config.toml
encoder_norm = "layernorm"
encoder_activation = "squared_relu"
encoder_fused_qkv = true
encoder_qk_norm = false
encoder_parallel_block = false
beta1 = 0.95
shampoo_beta = 0.95
precondition_frequency = 16
batch_size = 64
lr_schedule = "wsd_sqrt"
decay_fraction = 0.3
adamw_weight_decay_other_params = 0.05
Rows from block 3 of the fusion encoder, named by matrix and row number. Rows with one number belong to one attention dimension. Each number is 128 + 24 x the weight over the matrix's rms, rounded and kept within 0 to 255. All counts start at 0. Numbers have three digits each.
# v: attention value (fusion_encoder.blocks.3.attn.v.weight, 128x128), inputs 0-127
# proj: attention output (fusion_encoder.blocks.3.attn.proj.weight, 128x128, transposed), outputs 0-127
v.67:116120126117051127129163094118111146136162141129143075116138090150126124145148153154152150087095122106109126102128130096098129108149134159122148112126130124166125123086149138131145116108116154136130123153130098176126104152149113141083105149124166123101127127106145104076139094160106140119103119089164127152128157157129144149098113109105120172102154133104167135127131172104130119115135
v.68:154060152116149109097132127123158137115116127123092127142128094116139145160118141115130125119132122140101089078144109135131156118122120079128120143120090105114142098124086164158103129093124163154122131133138168142137157082108104162130122125155125139102061154076108121153067140087138095137162101142110139100153118105124123107100123126135130142115114131140151123128108127147133140131110
v.69:132135142136141187154175127137129134138109131115124087143128118130136112129073118116134115124105113111134142131108124114103134143169140132122131124141140112136128111136141135120104132138120150143096156136111126130138106131132127111127127107105128109165118132169133121085120122157120126102144126107127107116127124121126118121121133129149120134186113100118177116137086177109134129137139
v.70:130114121102170110115132092089153125133119147131122140158125199133137106134145133153133110122134147135059118108118131122109147140056126139099134137143117146113121148163082122114151144145153147112148151129096124144140167102085105141132136098122123119147089113079142171151108134061133132150161129111093179093113124139125126108151156091132166147139108096138144135136103115088108086153093
v.71:138131140140151152111183144118107121115134133145123133140127135133134121119114118120136155132183152148124116133150096178125129138179087107141120175152153164109118092126134133090073111087138121110119123132173152137111102108143114129123147152123146111145142144175127130144122097171119105095137119167122116161155122098113101117106109139119105092146164117116160138095143128145128160135133
v.72:176107117133141133133100108152159176199149175129108114136096127133178121169108154135151112073073095078124110110133140075135143107134070116112155145123078145148109075102169096157146201120116221120128145147106155111105074135134163179149091105191128181089150129124160149100154117092160158129169122097166116166097130147119168143086113064119079124159147170116128121106151156167138112159178
v.73:144156136114137144112149104095128107151115130143120122131125143166127130124133146136097133130115132168144134154130107139110125128126166113150112107121132167135164166116200105092113114152134112171114135151176140115146150105117108110155127146131108126132134133151113127202124082138153128119137102126140116121129137105155134138161114131160106155144123109136100128128113127107135145112133
v.74:141145130181156105123127126181111107116122115165119162120139125135133135072127173167093118052151170113143114129135136094079151128186151117177164104139121134114130117112129115170161176140150122106122152090102144160077105092129181138132111116116112157144107152124135109077135082150132176089107126134170106181159127060096109102148126134091160140144150162128147111117205135207116121166159
v.75:119160122157148131153115151111137123081129104137136135130138130134150125118146141122158130133131137130116148134108128103151104119095159127130123130127125123128126123114131116131156110148124132110110128133131131088116117121118102136094130116100094088126179131119126094122122129112118137136119161142114114122121133095087167107142125114139144139125186126156122137179128116155154121140087
v.76:127097104131137110122125114126162129113108115128111117115139146128150122138129110109172102114126104098131121166148156134128098104118131096112142108145143156152120134127100084158161158138175147124137135142114129142135078128158147135146103126127121125127144139136146152141122101154158143087093127131124090156156170099163146141155100128119154160127134124129151120134147138155123133144150
v.77:148187159092128140114130141133105135176118123112097140128116127133097131107103141148143123131127108111140127135157105123133136122111150157142068127145139149115095121148179085134101104133118141140140160137115089128138104116119152158128119135091133126128148123126110115154192120133109133110134103144139137143128179124156129133139135128130138093114149151124089105123109128137100105136148
v.78:131134140123135141120126130145104129155162148135128109112157126130137122132134123119129094140130105142131155079107119143094116118128139136136121136133141168093152110125184145133117093091118158108111103120141120137126120107128124126153111104149130110130111138101134148128137129123112131169213134128107127151116122123178117130156140104160136112138114109126106092093114143093139107137118
v.79:097102111129139133142110118112096154100097131110136104136140130131138126141108107147132131111104115110115121108106140121138134119118137129098121127119044124215137127123094138140141129059102144121130156135116119100137137193113125169128126133166120121132147143148143118124098115118127091106095138099138139084162122163120127146152150126109107149106145122120109129138134118159133105128169
v.80:105145119116131136107104162159131140096103118167112163135127095116164106144145125096131163134137164139134116101135139131145116116123117133136165105085125074088149127109103195144103139111117147120143140180113129158132090125111125132100153150097110124137132091115111120140177114112104161130103113146087141143112161096110081082120096133124171144115175106144133123136147137142087147108115
v.81:140148142151093126115142132117100157101134147155103129092158106121130122158150144135100127148149124121148161108105154106130157164148123182133109116128137120146138124118122120150130107095154121114095160122131140112139119127160096154116140117070108105127132167083125129136147104128136129144159096138152133119157126090124123117129143144151131159143116097113137109130131114106111148085096
v.82:131153145159095133139113101110123107146128148117142124141135109115124138182124101115106152122115128153104108091122103118151137140133085143142104161132089116115090141114110150104162144135132130119166127117163145112088194160115072134136131137132111137110126100117144129185122184097113154169193152127118165135138124173100139196131161097115128102136122071135118098117092118129138135121139
v.83:115125171081122158139115156121140160092098144140156127114124103133135108126116134138126107116141117134121131127133129121117125119130116141103124100092127106125172135142078154154135091104131118114123127150071110114119127134108139148125119136080153126175129095125105088132097129128121100124101084122128145067146156078110123114101128162155143130107123184119145144168096097110166099087127
v.84:139175126105109112135145151097116142091121093163126124108141147113116150106136148125091102119100143141124128161127168123110148187124113127145146146124155134095109139141112085108143118113152098138094128124162132127158139153159064097094125128053161073187150122110105083125135128135148127150115104075130133143135119136099131134170178148144098150141135158170146123153134097090132144075139
v.85:114174134113119115178142149090112143078162108132146158111129131134078126122139128151077088128150139173114137130125108138121125119120180131147136135131120147101146176123141147124124096135137115126138072144137102098138103128125166125142145124122123112143140086152102156131145146139125156127142139129137132125124165113133091125141106136137134147124116126139107143129121111118113113103131
v.86:142121140097075089142119109113137161120158111123130124134139110152132136185114169132131132156072135110097110123127109093101142136129100171148131157096098116138153146085146128177127117192093211155098175141095153177162152139107089133133139084162137138142165128074132206124136157117165141146122140087118146120086101189115109120122163135159146148129109132133141116206111129067130070151114
v.87:143121129113114127139151136134122129090133122152157152121152078118139128123092137143126141145121134175159106094165138096130163138136120141096179159082131105127141183094097177149101119127117113115120102120133146148118161180123112135162115123142148137103123158106117110140095134118179178141159137115172123165144128129105078131114118106170106107133127113108166128129144128094139145133135
v.88:148128166155125120092153209135131129085171124129138193160050106151108088118066135118143111179205110129112078100198162119109150109125099105101161117096136094085102115207120147119074155168150166190138114140163169160138165071116125125205121125143179118148117120111127164128125103157095138099149123180109075077125104098134126121118171138168176133154170122132152147099125123117133166145115
v.89:134138147129143125156168133130177114130110132103131144106124160108125183088141132146096120104140139102130163166115170123165124134097104121127123144104133097126133134121096140111120130127130110102109121100175154132151126112142130143093149124128114108114122116117142094096126117083179089134129108071137170120114120118118120089111154109138141134138128138173090120136120082101130105132096
v.90:122130134144132109097156107110068137122079114086137158135151157144110121131128113130132139142145087159148122134148097167147129137068130126095088096137126130157125145129107152135136148145144083145125100122156170139178136124125113154138138127172121127108132115122167165143126134114177096090096121125135131094168124111122107119111123123116167106134095128090133119094085140159118122129157
v.91:116135115129156124086161132130161115149122112113132144112141153117130107110155123129147130185158117108122119147136111150151109141112115116111140146141150123112141126132135136158098094160172145100132071106142126101124112139135130140147123125142123143119112115136136143116091177115122103116141123129102122130141104149157136131097155142149112122114158159133141164102086084126151121154113
v.92:101145106108127153173105132120143174167129118143110150105126139128126133109167134181132101134131109121122122150123112131134108130117142137146067099118126155155187090140128123110128099098101106136133146160097129126116106103124139120108183116128095143161185119114133098145136128131115140190164119156157145127122149126133144143140074132149123105139107109120084111132162131144180115101099
v.93:115143163137109128080141181127147151155121110113143136149145134126087137143071176069140153138139126115139130175155118101127117112103142104117123129175079119146086175141127170119104122136121133195095133105132113143125142106075121094122089166147112151179120169144129125119094082109147102103118117119109110104166124100127123120193167128169135161129129128124142104132120161125146139137110
v.94:108161136126098123120117133153143136117138085169125139108127128150140133130115119102121143165090121115146104117140119093138114135145136150115137126096120134118125176160128162153093124151133159144137140140123138120132145153121121160148133124110120138158142123127153118160184138134104188114135129131119090137132163141174109131107112127146121115115151124118096121152092125128104124139130
v.95:145153134162098080159076140072137120168131207077182108202116160129175123132099135141097145094114139167114147139121122157133177092075095118118129174120092156046089086137139139110145211182108134150126153137170111116127156099090090111105073123215145105092138114161134140109130116107120127125131117121159134145121123162112104162103125101166106127154098102117090135080124090105107157173153
v.96:141170115129114148105113142122126121147112114147120091111118154148136149129104104152102108137123121162161129118098135134130119123086124132097160101133118127086124132111131123121113134133157139105160128182064099122116133160128150136124149122090120128172116136133101158123138147130113158134126088130128154122092141108094129098122132109123109127145142149113105122127155144100129120124153
v.97:166114118126154125145073130151138114059162169119058116110166120190102133146179154146111106134133130140116144106146154097168134134119140108130126088117112164123162108141107132132135132137098121125134114138109095116147167085140135115123173125162127120148114155141134169138089129137108193117128082112128084130146140126084119080122144113143143127127121125112113141112122136154108138135124
v.98:128139109115124133134112148134154097136136138130137157140141125123134119068110108120112083142140135126132131125113159155099078130153116126127123161107135112158125170143085132146159087124138140112125151127086114129136126135116126145137153130067103117126123089094142130139110139121128173110124122104109131126113149106122129111107129129121182121138135128145134119141117122164141124163115
v.99:091139116129178139135120128133159140167091173134094134092128111126144142131144104089133116083153117119136123150128111158136123075111124089145124160150132131144159130143122138147118115107132152146126132138090150110151107153139077129118065113142124103148124132120106159143115099134147129111140136131120133146113120132124156141151096081158144129138192117135146115138135174161095148127151
v.100:138120076131100152103113135109131146146136150105122121136093124168128110143144114085141107103138127108167137090125093169138117150141151100109121110123157173114127121140158128132135127157112101112154139154150147166101162129137141133117120144114112164108125168144142125155107119105165137094122142126092152098108147168119110127117159156132108116122140127128133120132131124127089125132157
v.101:150118126126161169147130106103157174130136110153095122081135096146125094125168119125118191082114122092151138088131158134129150089161120131108149123141162146157130143118103128079133171145118090129129122141138129116135130127115144129129139093132166119155134080159130149068056126173152135125181137109120158133100177062111126118095147102170112158134111095109123197136139175115130135128129
v.102:107158124132057204110147144111102141125122101127114145131151130148144119108122091115133165137111087143137097133116132111137107084109126112120130099129135157148155196103135096083160162113121118119134123122101129132129114144132077111125139100125128165114069162131136108162128147145126151138123128141160110065115135145063183116131149145183130098128128126108125132141141106128172129091125
v.103:129134131146110136087139113114165141107121130183168102124160125098129125142132105151110105125183130172115171141116142113126103125093130107141117126125149095182073114167171151081133132124139134150149120155145138123129129111132136110110126094153156134088129109126117141119127139116168093120138124151108118172156146096153137160098127122118116134126148147116134121141129133143103140133090
v.104:170112164085128127117084129122165117138144136111117132124117123089124120110140113128129116137117183063123150095139102157105127148136163166120106174092119104136080135120088109136126118130155136123047138150175150120132125124122128153174126119130113132129121104163107201119122144131153127098179130116118180142114132075126088150108088145128121134136129106126110129080133133146132127122139
v.105:132100108148124140123162121144108149125170115154150128140120113166140124145126141145114123144107111117142124110143147127123126148121142121115141138127123146122150095158106121133125148116167129121123168107107099165130125134147156090129125139154117131141127116097099153133140152092100134135132153152144149116104118152131065122109100145152103142071133066120148095128131128128148106132135
v.106:153132112142134134124133154133098163149111114135148181071106101136113122107130173135127105112114120140148170086154160124108139128148161140154126126145085137099105115148148119136126129090158103141118164110155091161148074143098143105132101120130151124119094108096136133104135152120116075157100111165117178134139151145110130085130107120123084096116137040134078118146148190084148154135118
v.107:140145189143134133130150123117123183105165069132130156128140136134122099074082111188166191126191128124139117078121122105126096110132112139133112102108168099149134116134125148117068145115172090138127158127108118157088119126109140075127149144085102164082127133137143042130186135144157141111117117161117158130103115124165110188145132136068116106171115123110086175113109134107136139117113
v.108:140146121162110110133132105121111132120103103100061125108110125175131154113134116106198181132132069149126125101133100096149130130150116137148156122129152139123133149094153092115105136128101151095168090101099165137164119108142133162144147117112145163117114164127107120128132062116129161138106134129133109073112132163120203106118142131129175142076109182122154160104141090128126101111148
v.109:133137169103105191120125112136123130153104164113111153103100117126121122131154081128101185167125176127112135131127117183132136128132140128127124127130117143115123143076119113124120140109171133131092169144158155155145112150137131134137137129158140129105152164144119131053134110161125163165161110141156159130095106108151132121117138152176112189120134119173083152108133161142124138120137
v.110:169123117143120108162100132114139146111120125161125084133181125156120117126154121115107132144101093122123181124136112156152160172124142141122145132130132121123073127119123100093146135154108098105101121158157125144135139119132147129131106101133140148146132157169107145135175137092143127082087123124106134156133184115118136105123093127130117159109134123152137117138127131102128136142111
v.111:133138095114155125124099145150095158127129157121115098162160130151134127131130139070079124125123118090152100125141127129139109123136130128122112151134111103108160141133146114156098140155091095173102153118115119145123105131151129117098129103145117100144128128114102121119136138111129156156107127151137125125129109179127113141127152128138118170161088125128114140108090126135114125144157
v.112:117100147112114118126148143124111125169129136121134168131126127087131096092131122115131150081142116130111117125118162131133130148092113181135129105143134160149124136124086152097167146041162142119127135117145141091127121104145096112154157118082150135138122129111153104153119143119133112131113127100107128135131153133075122118143120144103138089160090135128122168159080117137156130127055
v.113:135112140154123109122171099088111126140145122135144136117112116104161124133090118125152148099135100135113135147121102106145123131096105134146144117138159142141097139139125131121104148129141157095122117132130105131128101103120138166163137131128121159135123129144118141163105126116140103107144149124110156129109155092116151155111109128096157096110149135146137139087127150127133157113095
v.114:147094126125109106152135103138139126129139116091124118161149129129124126148117138100095136144130099123102160126129137119122158173119126163133141126155141149181098134159082143084135152127058148131116142143146135122133146106099160172161129126116169146149123163178101166159125117122101132106142153108118138144146122128111122128141063136143158151126108139169144121097116105150110120142123
v.115:125121137178110116065146087124145130127160128096118138117073170182117142133122162137110108127141156111108077128133098141111132167138125125179118173129155122130129101127141137141125126114161118123137079103133186160151137133151104085102099141138112132103148142135117162120160117127139114119128177115121117129090108150141107159059114103132112138125173128148145138121123150087129136159122
v.116:111147131139161077128093145181134169096140157066149130132117111172121157124124131137125118127104144105169078098144177162108118131124138083215135144071103143126166132143130100148139108131158130120128119122175139170151172117127085123135143090146124113126077139124145151144146108140119079072113130141130127150149139139118115134135091094101149132105135139143159122140127153121120111136153
v.117:114092104147119121131135162095128120084149118139098087101139104110159124125094107130098141108091122141106127142140148106117147133128117175137170101154117091100125110148116098142129129123097152131126097122134132130152133132138126105124160125128165109126133129128101117112139134097127135160134140124123084127115156144126088108064095125129146144116140157128117122146167120113144109102130
v.118:062139123112112185150124082142122096120129167128067118088129144112117141114155062179155190164134130133132138117104121087142110095148154117112146118106145144140127167115109127070123093149115125156177175117092089128130139140057128167108131136117149139130121120141145145071104118132119124086156139145144114090123114115133221090133102137123154111143113147114068111095136143137108151133158
proj.67:118131129134129142132146152119110138131079127126123126057115142145127154134115140134129160173163091111209129151127161115134117149178123098114089132128126097110144113134130148126147136121169162132106148102117159113138101103172136123137148128134103136103136152139129130131142141123103110129175152166135132088112134161106133109183193078177124103094133102113150114122112131140150101183111
proj.68:112188160116108141122164108144136124111138134114141122127129161135162146145105095136157116133118115131102108116132182145133087198135126140135138135148121158128131121106151063115113142121095081125108118125143141124150133142149149122159154136118094142128127166136127152125163080133102168091117127126123165171074139179166092132121122148129122132123179116121128126104129119116114132105119
proj.69:107083118113104128124096132137130129139145129130147127102128140174143119131131119142121137122142151129129114106167128103109117099117110122093120058129122128171120124134155073132128141106129124126131180115145148113102119154136133143127136100146110124090128124101112115117165136069118097130101151147119134137082118135109125133136128145125144128114131111118147146163119142132116144091151
proj.70:115136125153125112101174087126122141156124126107088058161103071100141149148067076132113139134115117158119097132092120101129131096125146142125154145125063172118092127123087068141143121158112076113109123168107166131112145141121137100129181117160157119119124153163101120158098134192151106123124119141111147139148113129135140120131091211086079118128149128117103143084159068114135146090110
proj.71:127108154099124112130123108136163145081136140124133217176152154117127114112116135150104101133145114117101141130112104096118124162116105164136133107123119123180150148154120141129116120148104120156117146108131128079140129170076108117130099145140086140162108166129142114082124061115128127115129145118146103111145132137138133143135118136138109141136127095117103138119112149112118115123141
proj.72:102127140090112166130159127130070145109133135154124139097095138132102155139129195119098124158164111092184128128146135193111129159187102137110138141119140105134159102113101150131130113093123128175086169098131131125085140144169127071144132108087141092115122129117124119135114127139132119118137134138121150146109128158140084114183149135113150110102102148127199114160107120195133133110061
proj.73:134113107168125130135099121133139110145105119106116132105166113133097146122125146067159110115124135109113155143143116076138142123125088122117117129134112127152121117167083155118105152084176137126148155139116170129130118141115116129116137122127112122129129094119129087096138112135129135154101128122126115137113117154085134125089154105113123119132134144113142170132122133140124142154127
proj.74:151113127026104158114143164107153131137171163162166197115144124109083083103138217129144131183126115134150150114149158122095105145142109122128143199130106069125062124116183192081154116153119101153099136106123094145146208147151117118177121157114127135150138114127108140199125129144125144131083091150139112168116090141108193162149152139153148155140086118127149162141118173114090123133106
proj.75:106102105105160133134132117128123133127132123108101105123132130119126133115130103106090137126117123129142166134110093123135150126129122123134112119167120141099126128134136133118098136133124090128136138168145120142139140138108151099134128158137145143144117114148111146137151131106128103153127127126133120122121114093131120155122135138136094127121120098147122128118113116129121120107151
proj.76:139116110144105142100139130133118126124155166137137165088110101141101164132131180140140136162146137155173160111128143127133119106139131150138146129122080115130149102185135177109147140111136116157108161101138115118142114138155120102097177177117156138111159110121140140162124122097130130128129081157147128159093114192122097122128195148167163113083103116098127125173116135089142145122125
proj.77:135125127143092131159103135138127147109141130124120123109098103102149107151145146080085133121144108144116116154155124159078129127160119104091149138091125114159155147137110168120159154130151162147088153113114115119112140142114140131138114150136125108135136071141143117114119147104142110145106089109142097100112113154131133129110123112119125181151125154139140140143101129131108142154119
proj.78:168086083160136129168114142113124121102118123107142128106090171135140118138088116132112165115138129087127125133150112126134102125135136143149156106078140143155137125127108126115116177122143099138144149141091139108112108159105121136142126112118159135109132091122124128091085110117177124128110102110144142096138153115131097109114120107092170175157186173123107139136127119139125120137138
proj.79:123122135143136146112119157121128124159139128162117130102111087141120164103126158115159146122138134154129091135127157144103135125132132127127114104126133169108138121151128116137122111141106124109109113108148135136146091123126120111115147083136149103112169204113162163132133144070141106128158140128103143154122145122103117110101136132173127119092109131161131075137119086135140131085130
proj.80:135141117110160163131134097118079114126158148080103067176111146127129128134065115108134133156117150167131166146126120181141158173135126118132128096109114140123117119126135070101152141165134096129108164095142108134167153110136116143124102125139147152170121138153153175117122138141092104143124123120120152126158100110142147160149127136143073138121130117131099138097115145129136083112105
proj.81:137079120160123159114115139073156112122131132122129128127155126148140121081153101113169123125118124130138123135124138122157149139160090107116141128099135097141125120156139116090135139103109124205137125135128142139109109104103094132125106148121137147087115124143146146128114104130154162146129132150125147113096096115118100134146111124136124157175149111108125173136121153131106107140126
proj.82:144159126123157097156138110147153142093135078132100071183123189135177122130113056152127155142189106107141107101063159147164128116124112166142121105147139144100138141134065082143090138161131156130145098165097138095108112118135118110107128102100136166119132143107113107129110139120185082102146146073104137121147153118133119129146132157087100129213153160117099126110113120159122157127128
proj.83:134143136116127126139092131105127126125127119106113077130099106112077170147130127078132148135086157160085119125153124157113141156111127096083126116111133136122115168139127071110159124136128112120114161115181097142126160124116155171146124133174105124161126151150113148144130124160041149125134120116104128129099125181118164159128127153142119157128120144112127126099133104152128191192127
proj.84:138104149130120149138104145138147096127118126119102118183182118116108100097100118096133133128115120144142120145107132097173156133092099057060097150140127098129120143114123164129118151145135139157204089192155129132096141122123171154168106124178122172122137128154088113135180118119120141156153146139186142112124109133151172108144128083129115139127149103055115159124098165115079110157159
proj.85:148091140136113129144123101140155126150096138139104112164136139106131146122121127084118135083123130109089143127134121133126110104117114121129129163125161137113089174154145134135141137133135076120129122128146130115101144083109106139105097132132113151130103120111104131115103131136097110143121136145140117125149098119120154139132129113113129166156127142117140185120146167128118158142142
proj.86:110175124146127148118153167149081130152101194127131034085122141115151150121131086131118128151135114171151098150140150135124138171207170087148139129161129138132162083128113038114141148140147109132154123135120211135098091074183155150114126109133131122110128132175157107186174145121098076133166135152114176123122127140123145104153160117102122147119139134152152144135107115171151171103113
proj.87:155146144076147131129106161106173132117139125088129112164131170158066136137128147115133128141146107100093119143132170149133149171135089127121107149169137127137087130128139105094149143140132174127133098113121130171095146092147122139089132178124109150122123158146135115101139083152075133123120148129114138125131116144128159149143135117089159127168144115100138131103157108141132132137144
proj.88:141165146126135097141114128132135077120129138109121098118150124101096084135162124102137108137099152170092067109140108137079145133141087113138136167088129163216109153113128088111136127130101128064115106084110130102115157145115128140130157138114136094141098119186125106130081121122110171078094128108083145157151133175160176191097128143134154096107057143106128100162112146128139119091158
proj.89:092145145126103122096134101084175130104113105147131098141138120120143113119133129103120117120117129082115145083110093146130134167068128143126124130074139145121125139101187149134100153170136091162135129196102119130105131141059124114151131130117111118139150161170092140137129145109175154124132095130132133135092146134176100121133086130131081156118111170131102175101130107127087150098118
proj.90:139125139129168119105128132126133152148161172145090119093100098129108128106123111100120049115135098120116116099134129131133086095095133192166135145129105154117146109112121126180099171127155151117119136111099136128118102134124112135118158138115078082094119143126116133132116134061151150122142131121107104152100151148139125127112141133140144121133163102123139132157165097092106160091110
proj.91:140112130157149127130126094128143126095102135130144163136111132131095119123125101162107083086104107119129116122105115132119137133100148161146124144111133143143133145135140118132131121136101116147140126151132121106123151137105166123102129132130129108127127141145152160123107112114126181127110145136142123107135093104174098094098125147119146146150109163157122107120152115118092178123128
proj.92:150104128131132097107114107113121138109101120105126106113162149148145133108092133072102121060103140110105180124116113188106127142146128113087133089115123123101125153110134152123101137139113145132086085122127123158135129156077118122146107112122081129127104100112128129142127104146157127146113140101112102105105141102103132120112129142102111180112137149156122167130132098127123154176116
proj.93:126157130117134131100132149126185096112143144116113126019128119147117115118186139139140171147143100169121080156131187132121133158128123103127113139073114198152133110162147114120079175117131146101138129145129116149126122125106119175152148090124147108134169126128125121130100120111102134118132063081053131142114111168090153102038136118135137108090109101093143148167086118069108125124176
proj.94:136115126123133133154104116111099132127146156086115071165118107157117093171137119123134139120179119177113165142145150179126174121146111129108122100142112137162133136122113121114133139139132123112141120132120121131131129115121121149059107146158093076105115103153128145113125130145118141142113132121103134099125054149124111126120143154109121120129132160124127134127123149150112131169125
proj.95:098165135105177124084201182195133163125131091164085153134145136130143151137157138107092107155177109097088105130091116143100106111190101190161094162130113153146117133097099162186109147139126183111140150128104160141085080154131139083163127091067124122147103129097140083157123111133176109121203101136120199149141100155099145134130132111110091076137147188123174168161106143141180124095158
proj.96:127082142105127145137086104129097128114125139135136086142157121110126127141111144160093118109139138135123108159160077095116090108138138118145143112129092104118108100116153128144122152152109115138139094139104161151111128137123106102133111146113121070126079112137110137128117123170091120094127127117121120117120165106127160113131116110108134119142163128115142178081101146131106127129125
proj.97:120162165114111131147122113118092100095125105134119104156159148111139112100108096107108082124127124131123091140125130133115098136133116087126034126145129127137133149109131088112109085121145144093137066120175126126136111171133134143128103118101116099125108129120120106148109127131108081130121116128110130105096107104098126150126114105140157128127127141156135089050148162098081139134146
proj.98:136103123103128134134105044152128158168121162128134112133114137142115110144169130123120141171121123138132148129136141125134143093123163127118124134106120123183111129115134124078155130144116127105115114127148153153121129118157131100135139128122146123153110113145114111111125097144126119112126117128109119162115116142129120144170152095099132133120134166137145143119126114135120134117099
proj.99:131111134140098151117095125116125076113149088109153139148124132147129115142133142135146136182115076148114145106107134124147107160105138159099142117123132142125095166145135142125122156197129128138138148154169153149148199118075142061141151134095130152136158154121121104128131104153123096108105121130099171136134116134133149115093196133145109096125120137118109118140125109131155107130118
proj.100:141119092130114132095134062138115105137131147144126140142122132099108131133128125122126124165099132129080139132113131118112121136161129148117082137172147161131128123103103111134131143130128166128122127121148135131173116105137171158139132103108125127134087142150142137109096147166080152131108127126147151131143116119119131121143077161102152132155129136124114126072113127124136141133127
proj.101:155105179146123123134125137120118114122125136124137142129124132103128148132124130159128103126086128147122133119126124099096127147123147120122087144133166131098109111175130095112097078142158096112140146154112161150143126121123115089112110120109069156121127071110127123125082131137050130116112101138102105130102116097177130134160130144123111107139148122124147124122128107104109166128084
proj.102:106101146126146148083127110123147104115128140160123121182171155107125161116108135103117159138134088121072100153140124136131106121142148173121121163101136159097070108112159185126126138191133109132148148136118128123115120131133142111107097102086150104125136153114103130107095085131132087130108119127138155167083121144139149071114124110100118079104104127119174140153113144113124133116121
proj.103:106112118162139112201126113129120109142090126088110102139129139122108102123138128106109124163122145124144144128100152078147122111136125106140177127119118140102120103137092118130151131128099119120125107128093123124101113133113140135111126131112128126099138153120169121134133130129124143133111113135129100120116128073145113141146124089117141077138128113121129166142121085119157116128151
proj.104:172145121156123132119144121122123143129134169123129122096107128124150088128094129136128108118106132134179193131138137164129135127168067112116106170136151091156134091120130121130125119107123165140179161097135099132147145114118126125071091127134135110124131149122139116142113149115110152151151098191106122110156093130137128135133119101144144144135107116121107126115124092157132106126078
proj.105:154151116144120122123150108101113133160104154129154158110123152093159088096125115094128135089124148126120145137150137128131175147125123085103122111139120136121128124117105134108104124095115115117116085144142148141108086113137087156055152144123080120141081161156163140108113141142132144114121126100125149123117100132116106116138111131105097125135135119130124116134088142102103128103114
proj.106:144156117133129180154142143129154105138114127126141151131093166120143166129127143141088126091148137128118162145082113111128138137141141122139151139102141153131148121114151119145127125126126084139139082140103144132078120136119083148119155147103080105187151120144194134129130151122124179119093129156131102136095135129135111101121116139126133118133112163134130160130125129111145157082167
proj.107:163106130163133132133151160150112173160083149138143154089137113100109141164128125156103153088116139088129223139145114133141096115100154150071151147108110093130149066113110098123181160165134124143145127136090144137152092132133145162144155089107129119134130134141127145125121119153142124162095144138133139173178160148179142115111117107118138144147144127099127160157167086125139190114105
proj.108:066124091126100138115132146143114137097141190132168102143152079126145149122092116149090097125100119113108077137128105139159100140118141139134094122089132147113117102149187142115117151139150075146103138151146149108168165134127132108166117151119161127129097113144086131115122115128151109147123091076077119137120167078149118098083115172120088123100110102119154116114137153135159141135155
proj.109:129127155148092123111133149147104158134121132152121134130175104115140142122098151157126107085130132147152166118136129191107140135153150140105127143100103111083122089131147126162133117138134079109168120096153123108115140116150154130124119103138149098138119138135120131158107155120135103151124127133104135149138126130122127108132141151126123116123117087142139102120140096124113121146121
proj.110:142115124136144114141134146137134115127175133118160127144114113102139112095160131126120103131145154153156138132125166148133121143154077072148113106173151140111152102132106123125147153123149158137180131142118128082156099134165144147093119129121132156130129115126164119114113179136116139166166179149106143113145130105165112124153120168120137124108138146128174134138063154116104108122125
proj.111:201149152100111139113125126125125092117153115135141153145133090114106122116119109115151126141111120119140131118139138143127135126131133105093138118144095125125162148109093122099135117119159151083142100115158103146102148103164098160099131098140143128140123120096133100147132117141129090162128136160096158137141110112098117121129138146105130128123144123132114101107131124103120122121097
proj.112:096085080123135137088093094138136137129144133133115164109090135106121167136126126162100185141154121138096138163161105119135127146145149129126129130144117123125094112126148124122120117176118096130123158159129119127106096161107130136127115140104114125109125123153099127110129128141133116111160121123174110140093094158184147124125115121161136136161174125159128126123125116130117150102121
proj.113:104091145127143125125133103116156138120106184125130129089094092153143123150127114144106151114133111100136129143102129103153104135118141139142135147122180111117089125112121124122130130149098126154130155180102143134152163136081145130129101177108114132115068126170118114108133100135122140140098131164130103133132119160143137125119089149192085137139130117141116135141106126143113157151093
proj.114:140126119123140129129133146123139125121192142130127125124116111176144128151121083088143101141133146119173121138117151137140139149163118049137093148137129130088131120105139077126121124153161135158151145135123079117128162174131140116106076103169151133120139081139153115109122141117145157177206137142145159116126112111131133150109119134184121148125117134129153103137104140112109109163111
proj.115:131124150173094126126159119136112139159116120130140144091130127110127074130128094128119101106134105137141199102136136141149149121125108121124131121163103163115150106141120131147141128127130115165103158119133104147147104094094145146152145115104141146102083131157137150128136201129148167135185090123154138129135180086138117112153130177127109166131101130134119124128152139167119119140149
proj.116:156163132124123181149122136125126115133161136130161112123114126126173078132132111122151138140139115153137157074122171129124105127127102122108128144134106128196169152095082108081127128095176129136112136130166120104168128139113149121135137102112151138123113137133154111150110176117144117130137061129094138129146131154068112123128131138130126103130100129111081124108116126193180129106146
proj.117:129108139104148114122135174120111126089118113111122154121134146126144141107149107142095105080123120114129106154124112135108124139111124109120140097132115131070095113136117136124145120107128135149105125151111106124130121107129107139136105130126142172133114098123140134142113135135108101136148143116107105115079145095121109119161116116126091097151109126136128111120116145126131120145119
proj.118:101137183126127122149140128105138152141091122111137074172170115185108125184126170143095118133084140129148087090114141089112128125130092182099110119093132106133112093124133138104107147187114128124144152109084212151129155115153161103143119133093139105149112101117113148150135106134115129151099147115088130164147113059131159114081152124122095081131122138151155126141152110123161205121100